config = dict(
    train_examples=90422,
    hidden_act='gelu',
    inner_norm=False,
    patch_size=[4, 4],
    positions='rope',
    lr_schedule='wsd',
)
Rows from block 10 of a small multi-label image tagger, named by matrix and row number. Rows with one number belong to one neuron. Each number is 128 + 24 x the weight over its row's rms, rounded and kept within 0 to 255. All counts start at 0.
After each neuron's rows are labels from the 100 images, of 14976, where the neuron reaches its highest value: "strongest on" is what is common among them; "patch colour" is the nearest of a few named colours to the mean colour under the peak. Only what is clearly more common there than usual is listed. The data: photos of plants and fungi (iNaturalist).
# fc1: MLP up (model.blocks.10.mlp.fc1.weight, 768x192), inputs 128-191
# fc2: MLP down (model.blocks.10.mlp.fc2.weight, 192x768, transposed), outputs 128-191

fc1.512 [134 148 139 107  81 188 121 113 159 147 130 124 125 100 109  95 130 161 127 152 112 131  61 174 125 129 120 144  84 132  99 137 132 163 126 134 128  82 160 133 109 123  84 149 144 117 138 132 151 148 143  84 133 153 159 110  97 141 143 121 127  91 128 120]
fc2.512 [109  91 139  80 125 151 125 135  89 135 159 145 121 130 102 157 139 141 147 142 133 126 116 126 136 135 139 153 131 146 146 105 141 146 133 154 120 139 129 122 123  95 179 111 136 125 117 101 128 109 123 101 145 119 133 136 153 114 113 153 118 109 170 139]
strongest on: order Caryophyllales; family: Cactaceae
patch colour: black

fc1.699 [138  95 137 163 134 135 139 124 125 126 114 157 110 146 103 124 139 120 191 121 125 115 141 144 163 122 132 118  89  83 138 130 117 162 115 156 140  73  80 129  81 136 159 111 121 142 114 135 144 152 126 133 124 135 118 109 159 158 148 136  89 119 115 119]
fc2.699 [136 128 116 121 127 125 151 147 106  45 143 135  96 156 116 129 134 116 117 148 135 112 113 151 147 110  96 137 136 124 120 136 119 134 158 125 126 122 148 128 105  95 119 119 119 156 157  98 132 101 114 122  97 111 120 122 131  94 130 132 135 110 126 156]
strongest on: phylum Basidiomycota; class Agaricomycetes; kingdom Fungi
patch colour: pink

fc1.723 [137 116 119 128 126 121 156 132 158  96 200 128  81 163 137 146  94 102  97 114 155  95 137  92 148 143 184 107  85 148 112 156 126 142 164 151  99 127 135 134 143 132 130 130  84 135  99 107 175 133  72 127 117 131 127 166 160 193 138  94 115 127 132 124]
fc2.723 [ 98  87 114 155 128 125 131 109 128 133  94 129 170 132 118 114 190 124 129 177 149  90 113 128 125 126 122 108 132 120 127 168 144 130 136 131 137  91 120 151 107 121 118 183 145 142 152 125 140 101 123 134 161  83 104 128 108 104 147 131 137 113 123 123]
strongest on: order Asterales; family: Asteraceae
patch colour: pink

fc1.157 [130 127 135 130 116 104 146  47 113 136 153  60 127 126 123 152 126 133 103 109 144 136 132  90 134 104 101 114 115 108 137 117 175 141 128 163 100 128 154 166 148  99  74 166 119 126 104 130 161 142 136 102 131 103  75 160 142 132 162  99 151 134 137 125]
fc2.157 [169 140 125 133 103 125 124 129 164 108 142 135 110 120 116 138 135 127 137 141 125 166 131 127 123 127  68 130 153 133 179 131 112 136 122 120  89 141 130 129 126 100 124 158 168 128 122  96  85 147 114 124 132 131  92 133 125 114 129 116  99 142 100 131]
strongest on: order Caryophyllales; family: Cactaceae; text has "cactus"
patch colour: grey

fc1.619 [129 125 125 130 127 128 125 129 133 129 124  80 131 127 130 128 129 121 161 125 127 127 103 118 124 128 127 119 128 143 128 127 189 107 126 125 167 127 130 122 123 128 134  96 123 129 184 128 122 128 124 120 130 124 128 126 125 142  55 131 114 135 129 128]
fc2.619 [127 130 114 130 123 131 114 128 126 150 138 128 130 117 122 129 126 130 129 128  98 128 113 125 124 128 130 138  96 128 125 137 119 130  32 175 129 137 156 126 139 130 100 119 184 128 129 113 129 118 129 121 129 140 121 228 128 137 130 114 129 129 126 131]
strongest on: order Asterales; family: Asteraceae
patch colour: orange

fc1.235 [154 130 176 145 175 112 128 128 104 110  71 130 130 175 105 153 108 102 118 126 110 129  87  97 123 121 154 145  89  54 134 104 121  97 118 150 136 101 160 132 137 129 183 146 119 123 171 125 158 110 132 170 123 126 160 128 110 151 108 148 180 126 126 195]
fc2.235 [128 133 137 137 131 185 177 162 124 125 132 129 106 123 108 105 115 125  77 115 108 135  92 129 115 149 113 122 131 144 169 149  93 143 154 122 144 106 117 132 121 114 109 147 137 153  89 163 151 122 128 133 106 123  91  96 116 107 122 155 131 148  87 135]
strongest on: order Caryophyllales; family: Cactaceae
patch colour: pink

fc1.130 [167 117 146  89 136  77 127 143 123 117 134 127 128 122 138 123 133  93 136 141 177 174 118 131 118 119  89 146 124  98 172 178  95 144 106 164 151 123 127 130  78 113 131 107 121 140  97 134 128  98 128 126 148 125 145 134 161 137 137 121 124 149 112 148]
fc2.130 [163 157 149 118 102 132 173 152 135 131 142 110 163 137 176  87 123 131 129 127 128 194  90 119 128 129 109 121 140 138  97 126 131 167 132 116 153 113 121 115 111  95 139 131 122  69 144 127 165 116 135 104  91 115 129 174 112 156 162 111 137 159  90 158]
strongest on: order Caryophyllales; family: Cactaceae
patch colour: brown

fc1.308 [ 71 122  84 129 126 189 134 122  90 154 125 154 114 119 118 137 128  99 124 130 129 123 113 130  92 156  56 112 124 106 135 128 143 112  94 141 133 159 127 113 100 137 132 161 122 126 109 153 164 114 128 130 126  97 140 155 137 134 121 112 138 133 131 133]
fc2.308 [147 129 143 128 134 126 174 135  60 109  94 145 117  82 155 160 116 128 116 189 115 138 128 185 122 154 111 129 117 148 122 155 153 162 125 169 144 121 105 142 120 107 138 124 175 103 137 126 125 120 155 128 214  98 127 118 138 122 143 120  88 158 143  90]
strongest on: class Liliopsida
patch colour: brown

fc1.210 [128 125 140 137 146 149 137  98 143 123 116 128 134 123  75 119 127 105 159 138 106 175 102 108 118 113 143 120  97 127 132 132  77  71 139 118 148 147 119 109 165 146 142  85 111 148  93 128 140 148 124  91 122 136 151 156 145 150 112 165 119 106 111 121]
fc2.210 [133 119 132 156  96 139 137 137 124 126  93 116 117 139 109 106 151  97 123  85 117 112 133 132 146 130 124 124 148 156 162 107 139 164 118 105 100 136 131 107  87 146 104 124 122 102 137 159 129 113 140 124 110 116 131 111  82 128 139 169 126 135 153 145]
strongest on: order Asterales; family: Asteraceae
patch colour: pink

fc1.49 [116 137 185 102 139  84 126  71 145 143 128 103  87 128 134 116 130 119 117  99 141 129 162 104 143 131  52 126 104 139 117 128 156 116 135 137  61 138 128 158 124  90 122 167 117 143 113 134 166 167 141  90 168  85  99 124 136 143 164 128 125 128 137 125]
fc2.49 [122 111 139 141 127  94 130 120 161 133 127 121 125 144 144 112 143 154  95 187 137 121 122 126 156 164 145 141 165 140 112 168  99 124 120 107 114 190 130 198 122 131 119 130 157 108 128 131 123 140 121 128 114 101 126 121 122  79 131 119 131 118 128 113]
strongest on: order Caryophyllales; family: Cactaceae; text has "cactus"
patch colour: grey

fc1.726 [159 154 149 106 177 164 142 120 117 108 119 129 186 125 144 123 127 124 112 147 131 150 115 126 116 113 125  96 125 134 129 139 115 161  91 103 124 121 120 135 151 102 154 128 137 141 113 166 123 134 113 140 120 137 147  83  94  95 112 121 154  72  75 109]
fc2.726 [144 138 107 150  98 110 100 130 151 178 158 138 156 111  92 163 101 103 156 119 144 115 125 135 122 127  94 134 119  96 156 132 152 111 123 163 132 152 143 127 138 148 119 120 142 135 153 121 123 119 126 119 135 120 167 201 118 133  83 180 141 134 112 126]
strongest on: order Caryophyllales; family: Cactaceae; text has "cactus"
patch colour: black

fc1.540 [128 129 144  73  99 126 124 124  93 133 153 142 101 158 132 128 109 112 170 132 163 109 169 108 148 142 138 145  93 161  99 129 131 142 178 122 119 131 140 128 122 150 149 159 117 114 124 127 128 125 123 140 112 143 135 118 130 130 136 179 161 133 101 149]
fc2.540 [148 149 115 139 150 122 131 120 125 149 105 136 132 138 177 112 125 138 126 136 129 143 128 129 155 143  96 138 153 127 111 134 119 106 165 155 189 117 183 112  95 108 168 121 138 117 129 129 101 138 157 161  80  90 122 121 115 144 185  87 135  93 128  88]
strongest on: class Liliopsida
patch colour: grey

fc1.740 [135 137 131  71 141 139 152 107 126 106 114 134 152 146 120 143  91 174 137 103 195 139 128 147 129 156 119 100 131 114 162 109 117 118 168 142 132 133 109  93 132 130 122 131  95 127 121 118 132 154 130 122 124 136  72 102 129 118 141 119 123 145 111 119]
fc2.740 [131 134 123 101 125  49 197 123 110 138 148 151  85 127 147 106 154 136 128 130 136 112 114 109 163 113 113 145 103 162  84 176 103 129 133 131 142 137 109 133 114 119 136 122 109 117 134 111 110 171  82 116 132 118 130 171 110 132 117 141  81 144 118 129]
strongest on: class Liliopsida; order Asparagales
patch colour: brown

fc1.288 [130  91 136 131  99 128 126 136  85 139  86 142 117 129 130 156 113 102 182 181  86 130 109  72 160 140 128 103 102 157 145 106 160 123 110 162 130 122 104 135 140 128 137 126 128 116 108 123 107 107 132 113  71 140 171 139 159 145 120 104  78 142 124 132]
fc2.288 [129 145 131 100 121 174 103 153 111 165 158 117 118 117 158 107 152 130 146 123 120 150 137 129 136 130 127 133  65 101 153 138 134  71  97 124 128 128 143 143 125 117 101  96 171 106 144 130 145  69 156 123 122 121 132 128 135  98  91  92 120  77 128 128]
strongest on: order Asterales; family: Asteraceae; text has "common"
patch colour: orange; yellow

fc1.363 [131 117 131 131 123 142 133 127 138 127 110 116 119 149 166 139 117 125 146  92 162 130 145 106 116 135 150 113  94  91 140 129 145 134 145 129 138 108 154 137 140 112  89  99 144 146  83 137 113 133 112 104 135 159 110 158 112  88  85 131 147  95 133 121]
fc2.363 [108 107 166 109 155  88 159  51 133 132  80 156 148 132 127 116 139 149 121 115 133 139 119 175 107 179  95  50 145 156 136 166 159 150 107 139 136  86 145 176 138 114 131 154 139 177 149  90 144 145 110 115 131 116 154 129 130 112 101 116 125 141 138 138]
strongest on: order Asterales; family: Asteraceae
patch colour: pink

fc1.84 [151 145 153 160 114 123 154  84 135 129 126 161 148 141 103 146 115 144 110 136 128 117  90 101 106 136 125 109 109 118 176  80 125 107 121 127 130 112 142 139 154 133 123 195 137 140 124 155 117 133 125  91 162 130 139 166 127 145 155 102 152 200  73 133]
fc2.84 [124  95 108 132 134 123 133 135 143 133 131 147 147 132 157 129 147 173 126 132 116 108 151 144 141 128 110 127 108 133 161 130 120  61 131 139 125 128 159 138 135 131 128 198 118 125 147  87 140 139 114 151 143 139 122 117 112 147 186 129 118  83 132 115]
strongest on: order Asterales
patch colour: pink

fc1.8 [134 111 120 128 128 117 160 128 114  99 111 101 129 142 138 131 127  95 127 120 163 128 155 139 140 117 154 132  99 112 138 122 150 125 129  48 129 120 120 129 152 130 140 150 129 132 141 159 128 135 111  72 132 132 101  93 111 128 140 117 104  94  87 123]
fc2.8 [131 123 140 100 128 115 121 116 131 151 163 140 124  91 202 137 148 143 123 142 114 169 143 109 103 129 117 105 143 138 111 128 106 133 143 114 118 121 181 118 131 149 102 177 134 135 132 125 154 132 197 124 147 134  93 128 127 150 116 121 129 112 123 109]
strongest on: order Asterales; family: Asteraceae
patch colour: brown

fc1.742 [124 128 136  90 128 172 116  79 122 188 166 124  99 153 135 129 139 104 128 163 130 151 125  91 145  77 119 141 110 116 133 183 145 118 125  95 141 106 125 135  81 120 141 127  97 103 107 145  82 111 138 103 105 140 114 116 113 139 100 144  99 125 114 137]
fc2.742 [161 135 128 110 115 155  97 104 156 148 126 155 104 129 129 139  99 135 124 125  93 142 130 115 141 147 111 137 136 146 119 114 144 126 108 129  93 173 163 120 102  76 101 166 180 120 129 116 135 128 137 131 146 113 118 126 117 142 173 103 117 119 109 102]
strongest on: order Caryophyllales
patch colour: black

fc1.630 [180 110 100 119 110 148 127 141 142 126  77 152 114 143  95 128  95 132 138  94 122 154 141 116 130 125 119 148 132 138 126 125 105 127 157 128 185 128 129 121 187  86 150 146 114 101 165 141 122 128 115 138 146 130 142 110 120 127 138  96 140 153 139 161]
fc2.630 [142 130 113  58 135 165 125 123 136 140 109 167 111 123 126 155 161 120  93 122 145 104  93 112 148 131 157 122 124 125 125 134  80 169  71 160 154 148 112 127 123 103 127 121 125 138 170  95 144 155 126 145 146 121 134 120  98 117 142  97 122 165 147 128]
strongest on: class Liliopsida
patch colour: grey