python train.py --crop_scale_min=0.5 --head_dim=64 --qk_norm=true --parallel_block=false --inner_norm=false --layers=16 --num_labels=68 --optimizer="muon" --momentum=0.98 --nesterov=false --max_steps=13400 --decay_fraction=0.2 --warmup_steps=670 --weight_decay=0.1
Rows from block 2 of a small multi-label image tagger, named by matrix and row number. Rows with one number belong to one neuron. Each number is 500 + 40 x the weight over its row's rms, rounded and kept within 0 to 999. All counts start at 0. Numbers have three digits each. After the name is the row's rms in percent of the matrix's.
After each neuron's rows are labels from the 100 images, of 14976, where the neuron reaches its highest value: "colour at peak" is the nearest of a few named colours to the mean colour under the peak. Only what is clearly more common there than usual is listed. The data: photos of plants and fungi (iNaturalist). In brackets: how many of the 100, against the usual share in percent.
# fc1: MLP up (model.blocks.2.mlp.fc1.weight, 768x192), inputs 128-191
# fc2: MLP down (model.blocks.2.mlp.fc2.weight, 192x768, transposed), outputs 128-191

fc1.420 189:477563467496460543497480487507489470525531524502550525493513473495576455530541454509495428494503500488504541587514611524447488507448483501524519469505491498579547544509509452409509476529562472
fc2.420 214:477483500577466526456587532483505499621520540512527586475495453502482508511515482517476479535474506478562488513531472488507468466461472468472487561390410505552514450433537497516530511518502449
colour at peak: green (97 vs 6.2)

fc1.243 144:491458494482464482441533453541459463520480546463538543458482534504580437578439450505479528423492526470460380503502514438506449422513513504471522581497463535461473553483532553475521444519501490
fc2.243 150:428486408459479552493574441572526460512495496499474508472514488496414500484489492520504539493470481544518545495491454598409504500492567522473473473490509592524479470547491508490519460487442531
colour at peak: brown (62 vs 35.6)

fc1.373 123:453507571506508444495501517598536532460488535490495501493431513508581530577587501491482535532499424527494503526580467548494473507486533468535486471492478499507508506510535457549508540463486473
fc2.373 119:475490484474525512498483516482479507478489490495516536510492540486479540382494426467483531507494522465505536529463512496633524483518467519508511513494595532569453475485515510477513483491455573
colour at peak: grey (90 vs 48.5)

fc1.558 073:496501454531465463533496457446402442511484555518465506532449510522525437455466500530558519446452484490504528483531503483506510502603566504415495549520496476505435603481516489496491579528477521
fc2.558 082:487549467464504578492502627468501471466486503522548555466452503465507526479460499487500477469548499534511521541506551494538489540399514477524477436500565491510535507486499509505491513521502427
colour at peak: brown (79 vs 35.6)

fc1.543 066:504505540455470503504500493469497492578508489500488500465468509542486523483557507501511478514449477521484532529518461404433495533503510617501392515464473517483511531522500511495507496503589509
fc2.543 078:497501575488519481538426441481449471559444522492475441538500501542476491449529333517514444495554422463545478496500500471505456498501489468513504417501459509489544509607507507583580497521505519
colour at peak: pink (65 vs 3.8)

fc1.231 109:522575501542446465469541505469464467522449495489483489429507444528538435513462441562448351519498479513458509476584540525456571475456469484520493530447441495491496440515369557514485445504448509
fc2.231 108:517478446477547523508513451551515508494586530455511528485531471469502569534546453444456467483441500487486528534465496560540476526500480558545447544506522570480504523452485504425506439445558466
colour at peak: pink (47 vs 3.8)

fc1.682 119:495506528505487495487517496479446524517498505551538460526505501501484477495465509564504392542449510409582497529483480428488540542528523510467462532441477492555548472536477546491493497543495558
fc2.682 124:545494518548499559529500470561492425533481488528538482520540526509386500487520466512540487548599433548558498461537437522524514488484496503469528491479479467474514499478528517565581443558529576
colour at peak: pink (76 vs 3.8)

fc1.56 007:500499500342500500500500500500500500500499500523500500500500500500500500500500500500500500500500500500500500500500500500500500500500500500500500500500500500500500529500500500500350494500500500
fc2.56 008:491500501502500500500500500500500500500473500491498500501501448500501555500500500500500500500500500500500591500500576500500500500500521236500500500500500501501440498587500500500669500500499588
colour at peak: orange (34 vs 0.3)

fc1.606 057:498532498445507488519496453508461621503434480499472524545503520469480481520503440502500499490505460446503505517478487482520501503489479523493528452605531483475501448522446547490486523434546507
fc2.606 055:563463495587509494577500526498460509454588572494480445531542472510500501508499520505563514610498507524503531458525552542520535497496523470495469512501485499509490493463410488458522532477559503
colour at peak: grey (85 vs 48.5)

fc1.439 013:468490500377500500535497500619501535515530501578498500500500500500500503588390492500435500598500500503445500501506499500565501499501438500498500313486500530503442500447499426522500500500595500
fc2.439 011:504501500590517500500498500488500500489499500408493500429546500499500445496501493500512500465500498499499502500500501509500501500500525500500501511707504500498568501500500499500548502500501501
colour at peak: black (90 vs 3.7)

fc1.135 088:501499482423476485457456454485524500628518501512459500530493486507508527480510448505499526497532650532466457535510456469528499530569520452519501432485547504462520526494497502528503464459410480
fc2.135 090:525483504472556533516572500504438494540468526461432482512502468465479465499460400517571536486542503571468460521528467516463461558496521458531422478513450504468453550522402515551539550483489572
colour at peak: brown (72 vs 35.6)

fc1.716 085:506484515590420436522524479508473457562490534598464516533471511606552537485496446552531549492488515478568466458529433472536499554536430494545532511433500501458485434465510465508503508519478503
fc2.716 099:498433502528442607522525522526559494530497482521523537531490551499491536528490482533510544497500518500526476553493437440437471509485514493410500478484525502497552492502528552533501510514534496
colour at peak: pink (58 vs 3.8); white (39 vs 0.9)

fc1.487 101:427473492457467422572501515546486508554508479459585529469446493524510476537484436504562536553530509395510465541583531546580478489484526557540490447469525427496494476521506519491505496552509503
fc2.487 094:497512523497524468509492443469497545476502487559500497545519493455501537480492495463439497528517510487504496493489563447462461552433501492487504491487587536497508526512524466545488542487476575
colour at peak: brown (87 vs 35.6)

fc1.343 105:483452502580488473497583474492494460498489492609544539593475536533592531529442476554522558498460523443517465454551499490501462504526514514535591486480436494467500479474490488534465478493510480
fc2.343 108:530450501546417533487427542500572520563467426489502536518439545520431548510423474559496543496500508424478475562459423449475470504517482507471512459502472499510519467511471553573509552504495522
colour at peak: grey (79 vs 48.5)

fc1.30 071:500626487505498481553547435510463489542505504493431467460547455507524453518443473408499518502427459507502514510492460587505457500465506502474502537438463521469473527507473555512514503512566494
fc2.30 064:494453525539453512492422595472480489504487538544564510452386465476512530449477440498578507481529514521486553543454498412546451450510516519566535480484492517526514440573498494501500482411501508
colour at peak: green (26 vs 6.2)

fc1.254 123:489508458490544584501466448529383520516465504491457469529501444500463498441504471547592462550514531478482501495567529512490536410527511503490560439585476513465505486455483489582500538488474516
fc2.254 119:505486498480470451544524487443537474464510492451569504393484460554517532519524499503517565617453499501498440522462500555514549452501448532505516434479572511518492492521515503484483377471523398
colour at peak: pink (46 vs 3.8)

fc1.514 119:489492531439520493522437524571473515494494539583447486522545538463472501506497531542484490537517434484373499411538527518475499503525433495498584474534494495460414599448376479596523497545629496
fc2.514 126:535480535511506523450567513511494500418506456429511512439561508548568552502446519506501472441520518507594534423439513509521527476533516516451523517490546490495514464503551509501477486482556451
colour at peak: black (78 vs 3.7)

fc1.735 132:491504535500518472454510494431534531504551495530472472466481541469535569514532503461483429554436560457516507498542467515521479553538490522542445504444469509532494520481528494487418489447511506
fc2.735 134:506546464429507481506532492505554493400470501512490445490501563549511391544488473510512491451502469586496460454491532492509539547433507518549474504515493479452461429464517586491533492626498471
colour at peak: grey (96 vs 48.5)

fc1.456 110:508530503500472500419477494538500509502561565522544475429495498493526462525506480523498488493481513474483489537479410545487594480497547525513527528504453499425510552491482565508451499530526518
fc2.456 117:525415485441485487459544482482502527564495496558502504516515549487469490501581430501498456500485457471431508434566470484534443479539544501502454610396538482522535506525511452456532576487512479
colour at peak: green (40 vs 6.2)

fc1.7 124:499495456514503521514513451445537495525555523495501546454475518509492492509534478490525469471545459546499473528458449519514528441490501531502468497508509493519498520558561560545505502496502522
fc2.7 127:474519531515507552528448424489495481445445493557583464459525500477531469490469472519543486522467464502520505572479566467474520597526559467501545510523475538458504556481489474486415460565451501
colour at peak: orange (41 vs 0.3)

fc1.103 099:542519461483488517466501512520497432503519486500447518536542486465533482524475468506487486477596504570481487488498491481544525451483447544491546501570461434448510458509457455508553463460542433
fc2.103 090:499469505507505477554538572455518502486441547498455492488498529506500532493543495521512508514491467477486501537484497420397516522467441552541471544462555512414522484425513569494440548500482484
colour at peak: purple (28 vs 0.1)

fc1.244 129:514535509469451483481496564483388466515453555523478483513496478571500477409504522516503494499505459496488509480477501470482490533495492504434489500538538479480443513492470470473507517567487517
fc2.244 118:520505453520468519541541502461473549535480530467535532491371489473489521520509559494513501484426500502550407501479430419555487534480511486459547507485506479461550522490520502503511500485475439
colour at peak: brown (68 vs 35.6); black (32 vs 3.7)

fc1.690 113:457524598490487507549501474481522478508497524538570467480470478512499463472503498526530525438469493524457523527481514513543575475499487510449523562455440519502497458534510527502522469503425545
fc2.690 097:489503466540474504482405520522536476526503500544570523459463471501491437491496581514523464460577488415460520428474463469473590506426513544569521548483496514497480471516504423537496510487503507
colour at peak: green (91 vs 6.2)

fc1.169 150:522485509442457533488539501474497574469598581512508463522471506492484493562476541467490536511539494536531550505512531512520436512426502434492492449526477505484507490538466451491479473495462491
fc2.169 147:557503472480507501525514525493491441548476475442501523482533542566563533356528491503533476465516499424474462525482426537433541503541470563496530491509506501491476514469552535479519505475568541
colour at peak: brown (97 vs 35.6)

fc1.153 069:495545507491471460526508455502495478506478539557447513592497574509518500425397495487524535521560596496504461448498534532491531479498529556529502520488503498531542498443497456491506490471471502
fc2.153 069:505420516491503515478566490527572469531452503502498516590540501500484504495484404498457494565471522495473578593482493437444492553511477531447475477535521438444480419472498427559491554445495467
colour at peak: purple (37 vs 0.1)

fc1.113 034:495503496494465509500419497552500507500461500503516499518501437504444484346500481505503479510503501471489503494437601549504633479500475500490499526447497498484483501536500500404525482499542582
fc2.113 032:502500533496532365529500490494528490520535501505539500487500483491604494570493525501314423492500430498506457548512460537510429492495494511534555501567443610498578509509500505500433480513500499
colour at peak: yellow (45 vs 0.4); green (42 vs 6.2)

fc1.505 140:528565472479570495411516551429569529490466546487513465454575491499509453514447489484510516471465543575468571526523486501490463511617529493537524465395530503501423515526514536515470395491494507
fc2.505 125:505493427491461487481493490421520523506512549433493531456551507498492502526513494368497415478488508415493503474503543517523517519515507500454467500529479523497537533461501575382505518509474550
colour at peak: yellow (27 vs 0.4)

fc1.101 100:393483521530463500523490482484608445547492459446506530404507479508516521481467500438475452541487501502441524468458469455475478528519525506460470558489460492502501534511468480575463529507509492
fc2.101 098:413494465517561534498515529453535501452498469516520463527539430479506519608477488541517509647521483409507431511441477563480494461503495579507483471447530489476505584586503495459480475476522461
colour at peak: grey (98 vs 48.5)

fc1.293 012:500500578500500513501497500500501500503525500500500499500485501611439501325500500500458537500500501500502500503499500500498502500520500495412499503499500500524500489500293501500491420543500500
fc2.293 011:500493500502499500500516502500500507503466488504505501495500500500533500500499505505544500412501500496500500502487500548616500499500622501610500493500499660475501404501546584516523729502515498
colour at peak: black (71 vs 3.7)

fc1.319 163:543439505552560537406481483500510458493506487509530495499522599416541480541503411442516573508576436486495543410512468546463521542556532480498429506488461507482504471447546459460506489463511498
fc2.319 155:478527363446533460479521548511527544580548514501511474458523540612435514539513490517487552503471494473492455462581462456521538485448470493520469493466590538578479465523495508472486421522550418
colour at peak: brown (67 vs 35.6)

fc1.573 124:473514532540475507487556497510447500478430531499489518554555481488500553483500493509456430566525547528453469475526476523569476438494500478505455517454496498497501501527473481574518489541530516
fc2.573 143:517514496404508514501539477502502529458432551541472546498497493461462461509493433471491527512544448437477510527521510435503449510496465500504526480543501408536436516479553495465432472512464479
colour at peak: grey (85 vs 48.5)

fc1.154 139:436497499434425526552490417523464548507539511446500609504492493520472515596492499474484488489500486504524543594537546520535433492458544514482479507494493475583495533489421515459459476493498483
fc2.154 140:486494489515515475527543488484523532376509517476497442481562446507488519443526516578536528452515467506482497461509505585505504523550454457556498474412458503552454519493498505584537511496467473
colour at peak: green (25 vs 6.2)

fc1.644 119:468509534429497549502471487487506479411482539412522523468489477475484502504544497493488585502411532551506469486493465515513495529543451580568492477507538586451537434491475534531499466504500508
fc2.644 138:572527461504532444452419485444463535473482457564514438529496555526509552474467546460518463497483540534415532593538531517509566475490508389533502523494517475506533512533479426519546484421476501
colour at peak: yellow (48 vs 0.4); orange (41 vs 0.3)

fc1.448 089:481488501485527495456514481509521476456487405454472509489481592463518522551496445488484499513517502515497465462454529514500561566484501512544486477481475458498563433537502517503517459531498489
fc2.448 085:485420508498508479514524504511559520500515502475502522468498602477518529515485500477455473482552440626474513451515475525511516531474444428550480510462522513526435433527553573539503509574455485
colour at peak: purple (32 vs 0.1)

fc1.445 174:493548481493507448500505487555503522492479496523525513463499409510491500541526500457461490495525528484501480487556495519449512474436474464489482509483434473529490607498461555512541508509425537
fc2.445 176:533536496482584513491550492422517478500489468445546484501499464431545507442507432492497512505447488499558544432504483500476536559481535549483478522517487465360497490571496467486522489478565542
colour at peak: grey (84 vs 48.5)

fc1.591 050:541532571554424564471494500486494414478553464503551449435516405485478500484534480491524497502492507532542436425517505548515468513494523485486437594485539526495473463413492490501477500472526586
fc2.591 054:481436468448544504533473498539494586604383496534515496500552531491508492502503526533509488489498488497402507570525551501530512529520499468463551460490479496428486466510534494489497499519422493
colour at peak: green (69 vs 6.2)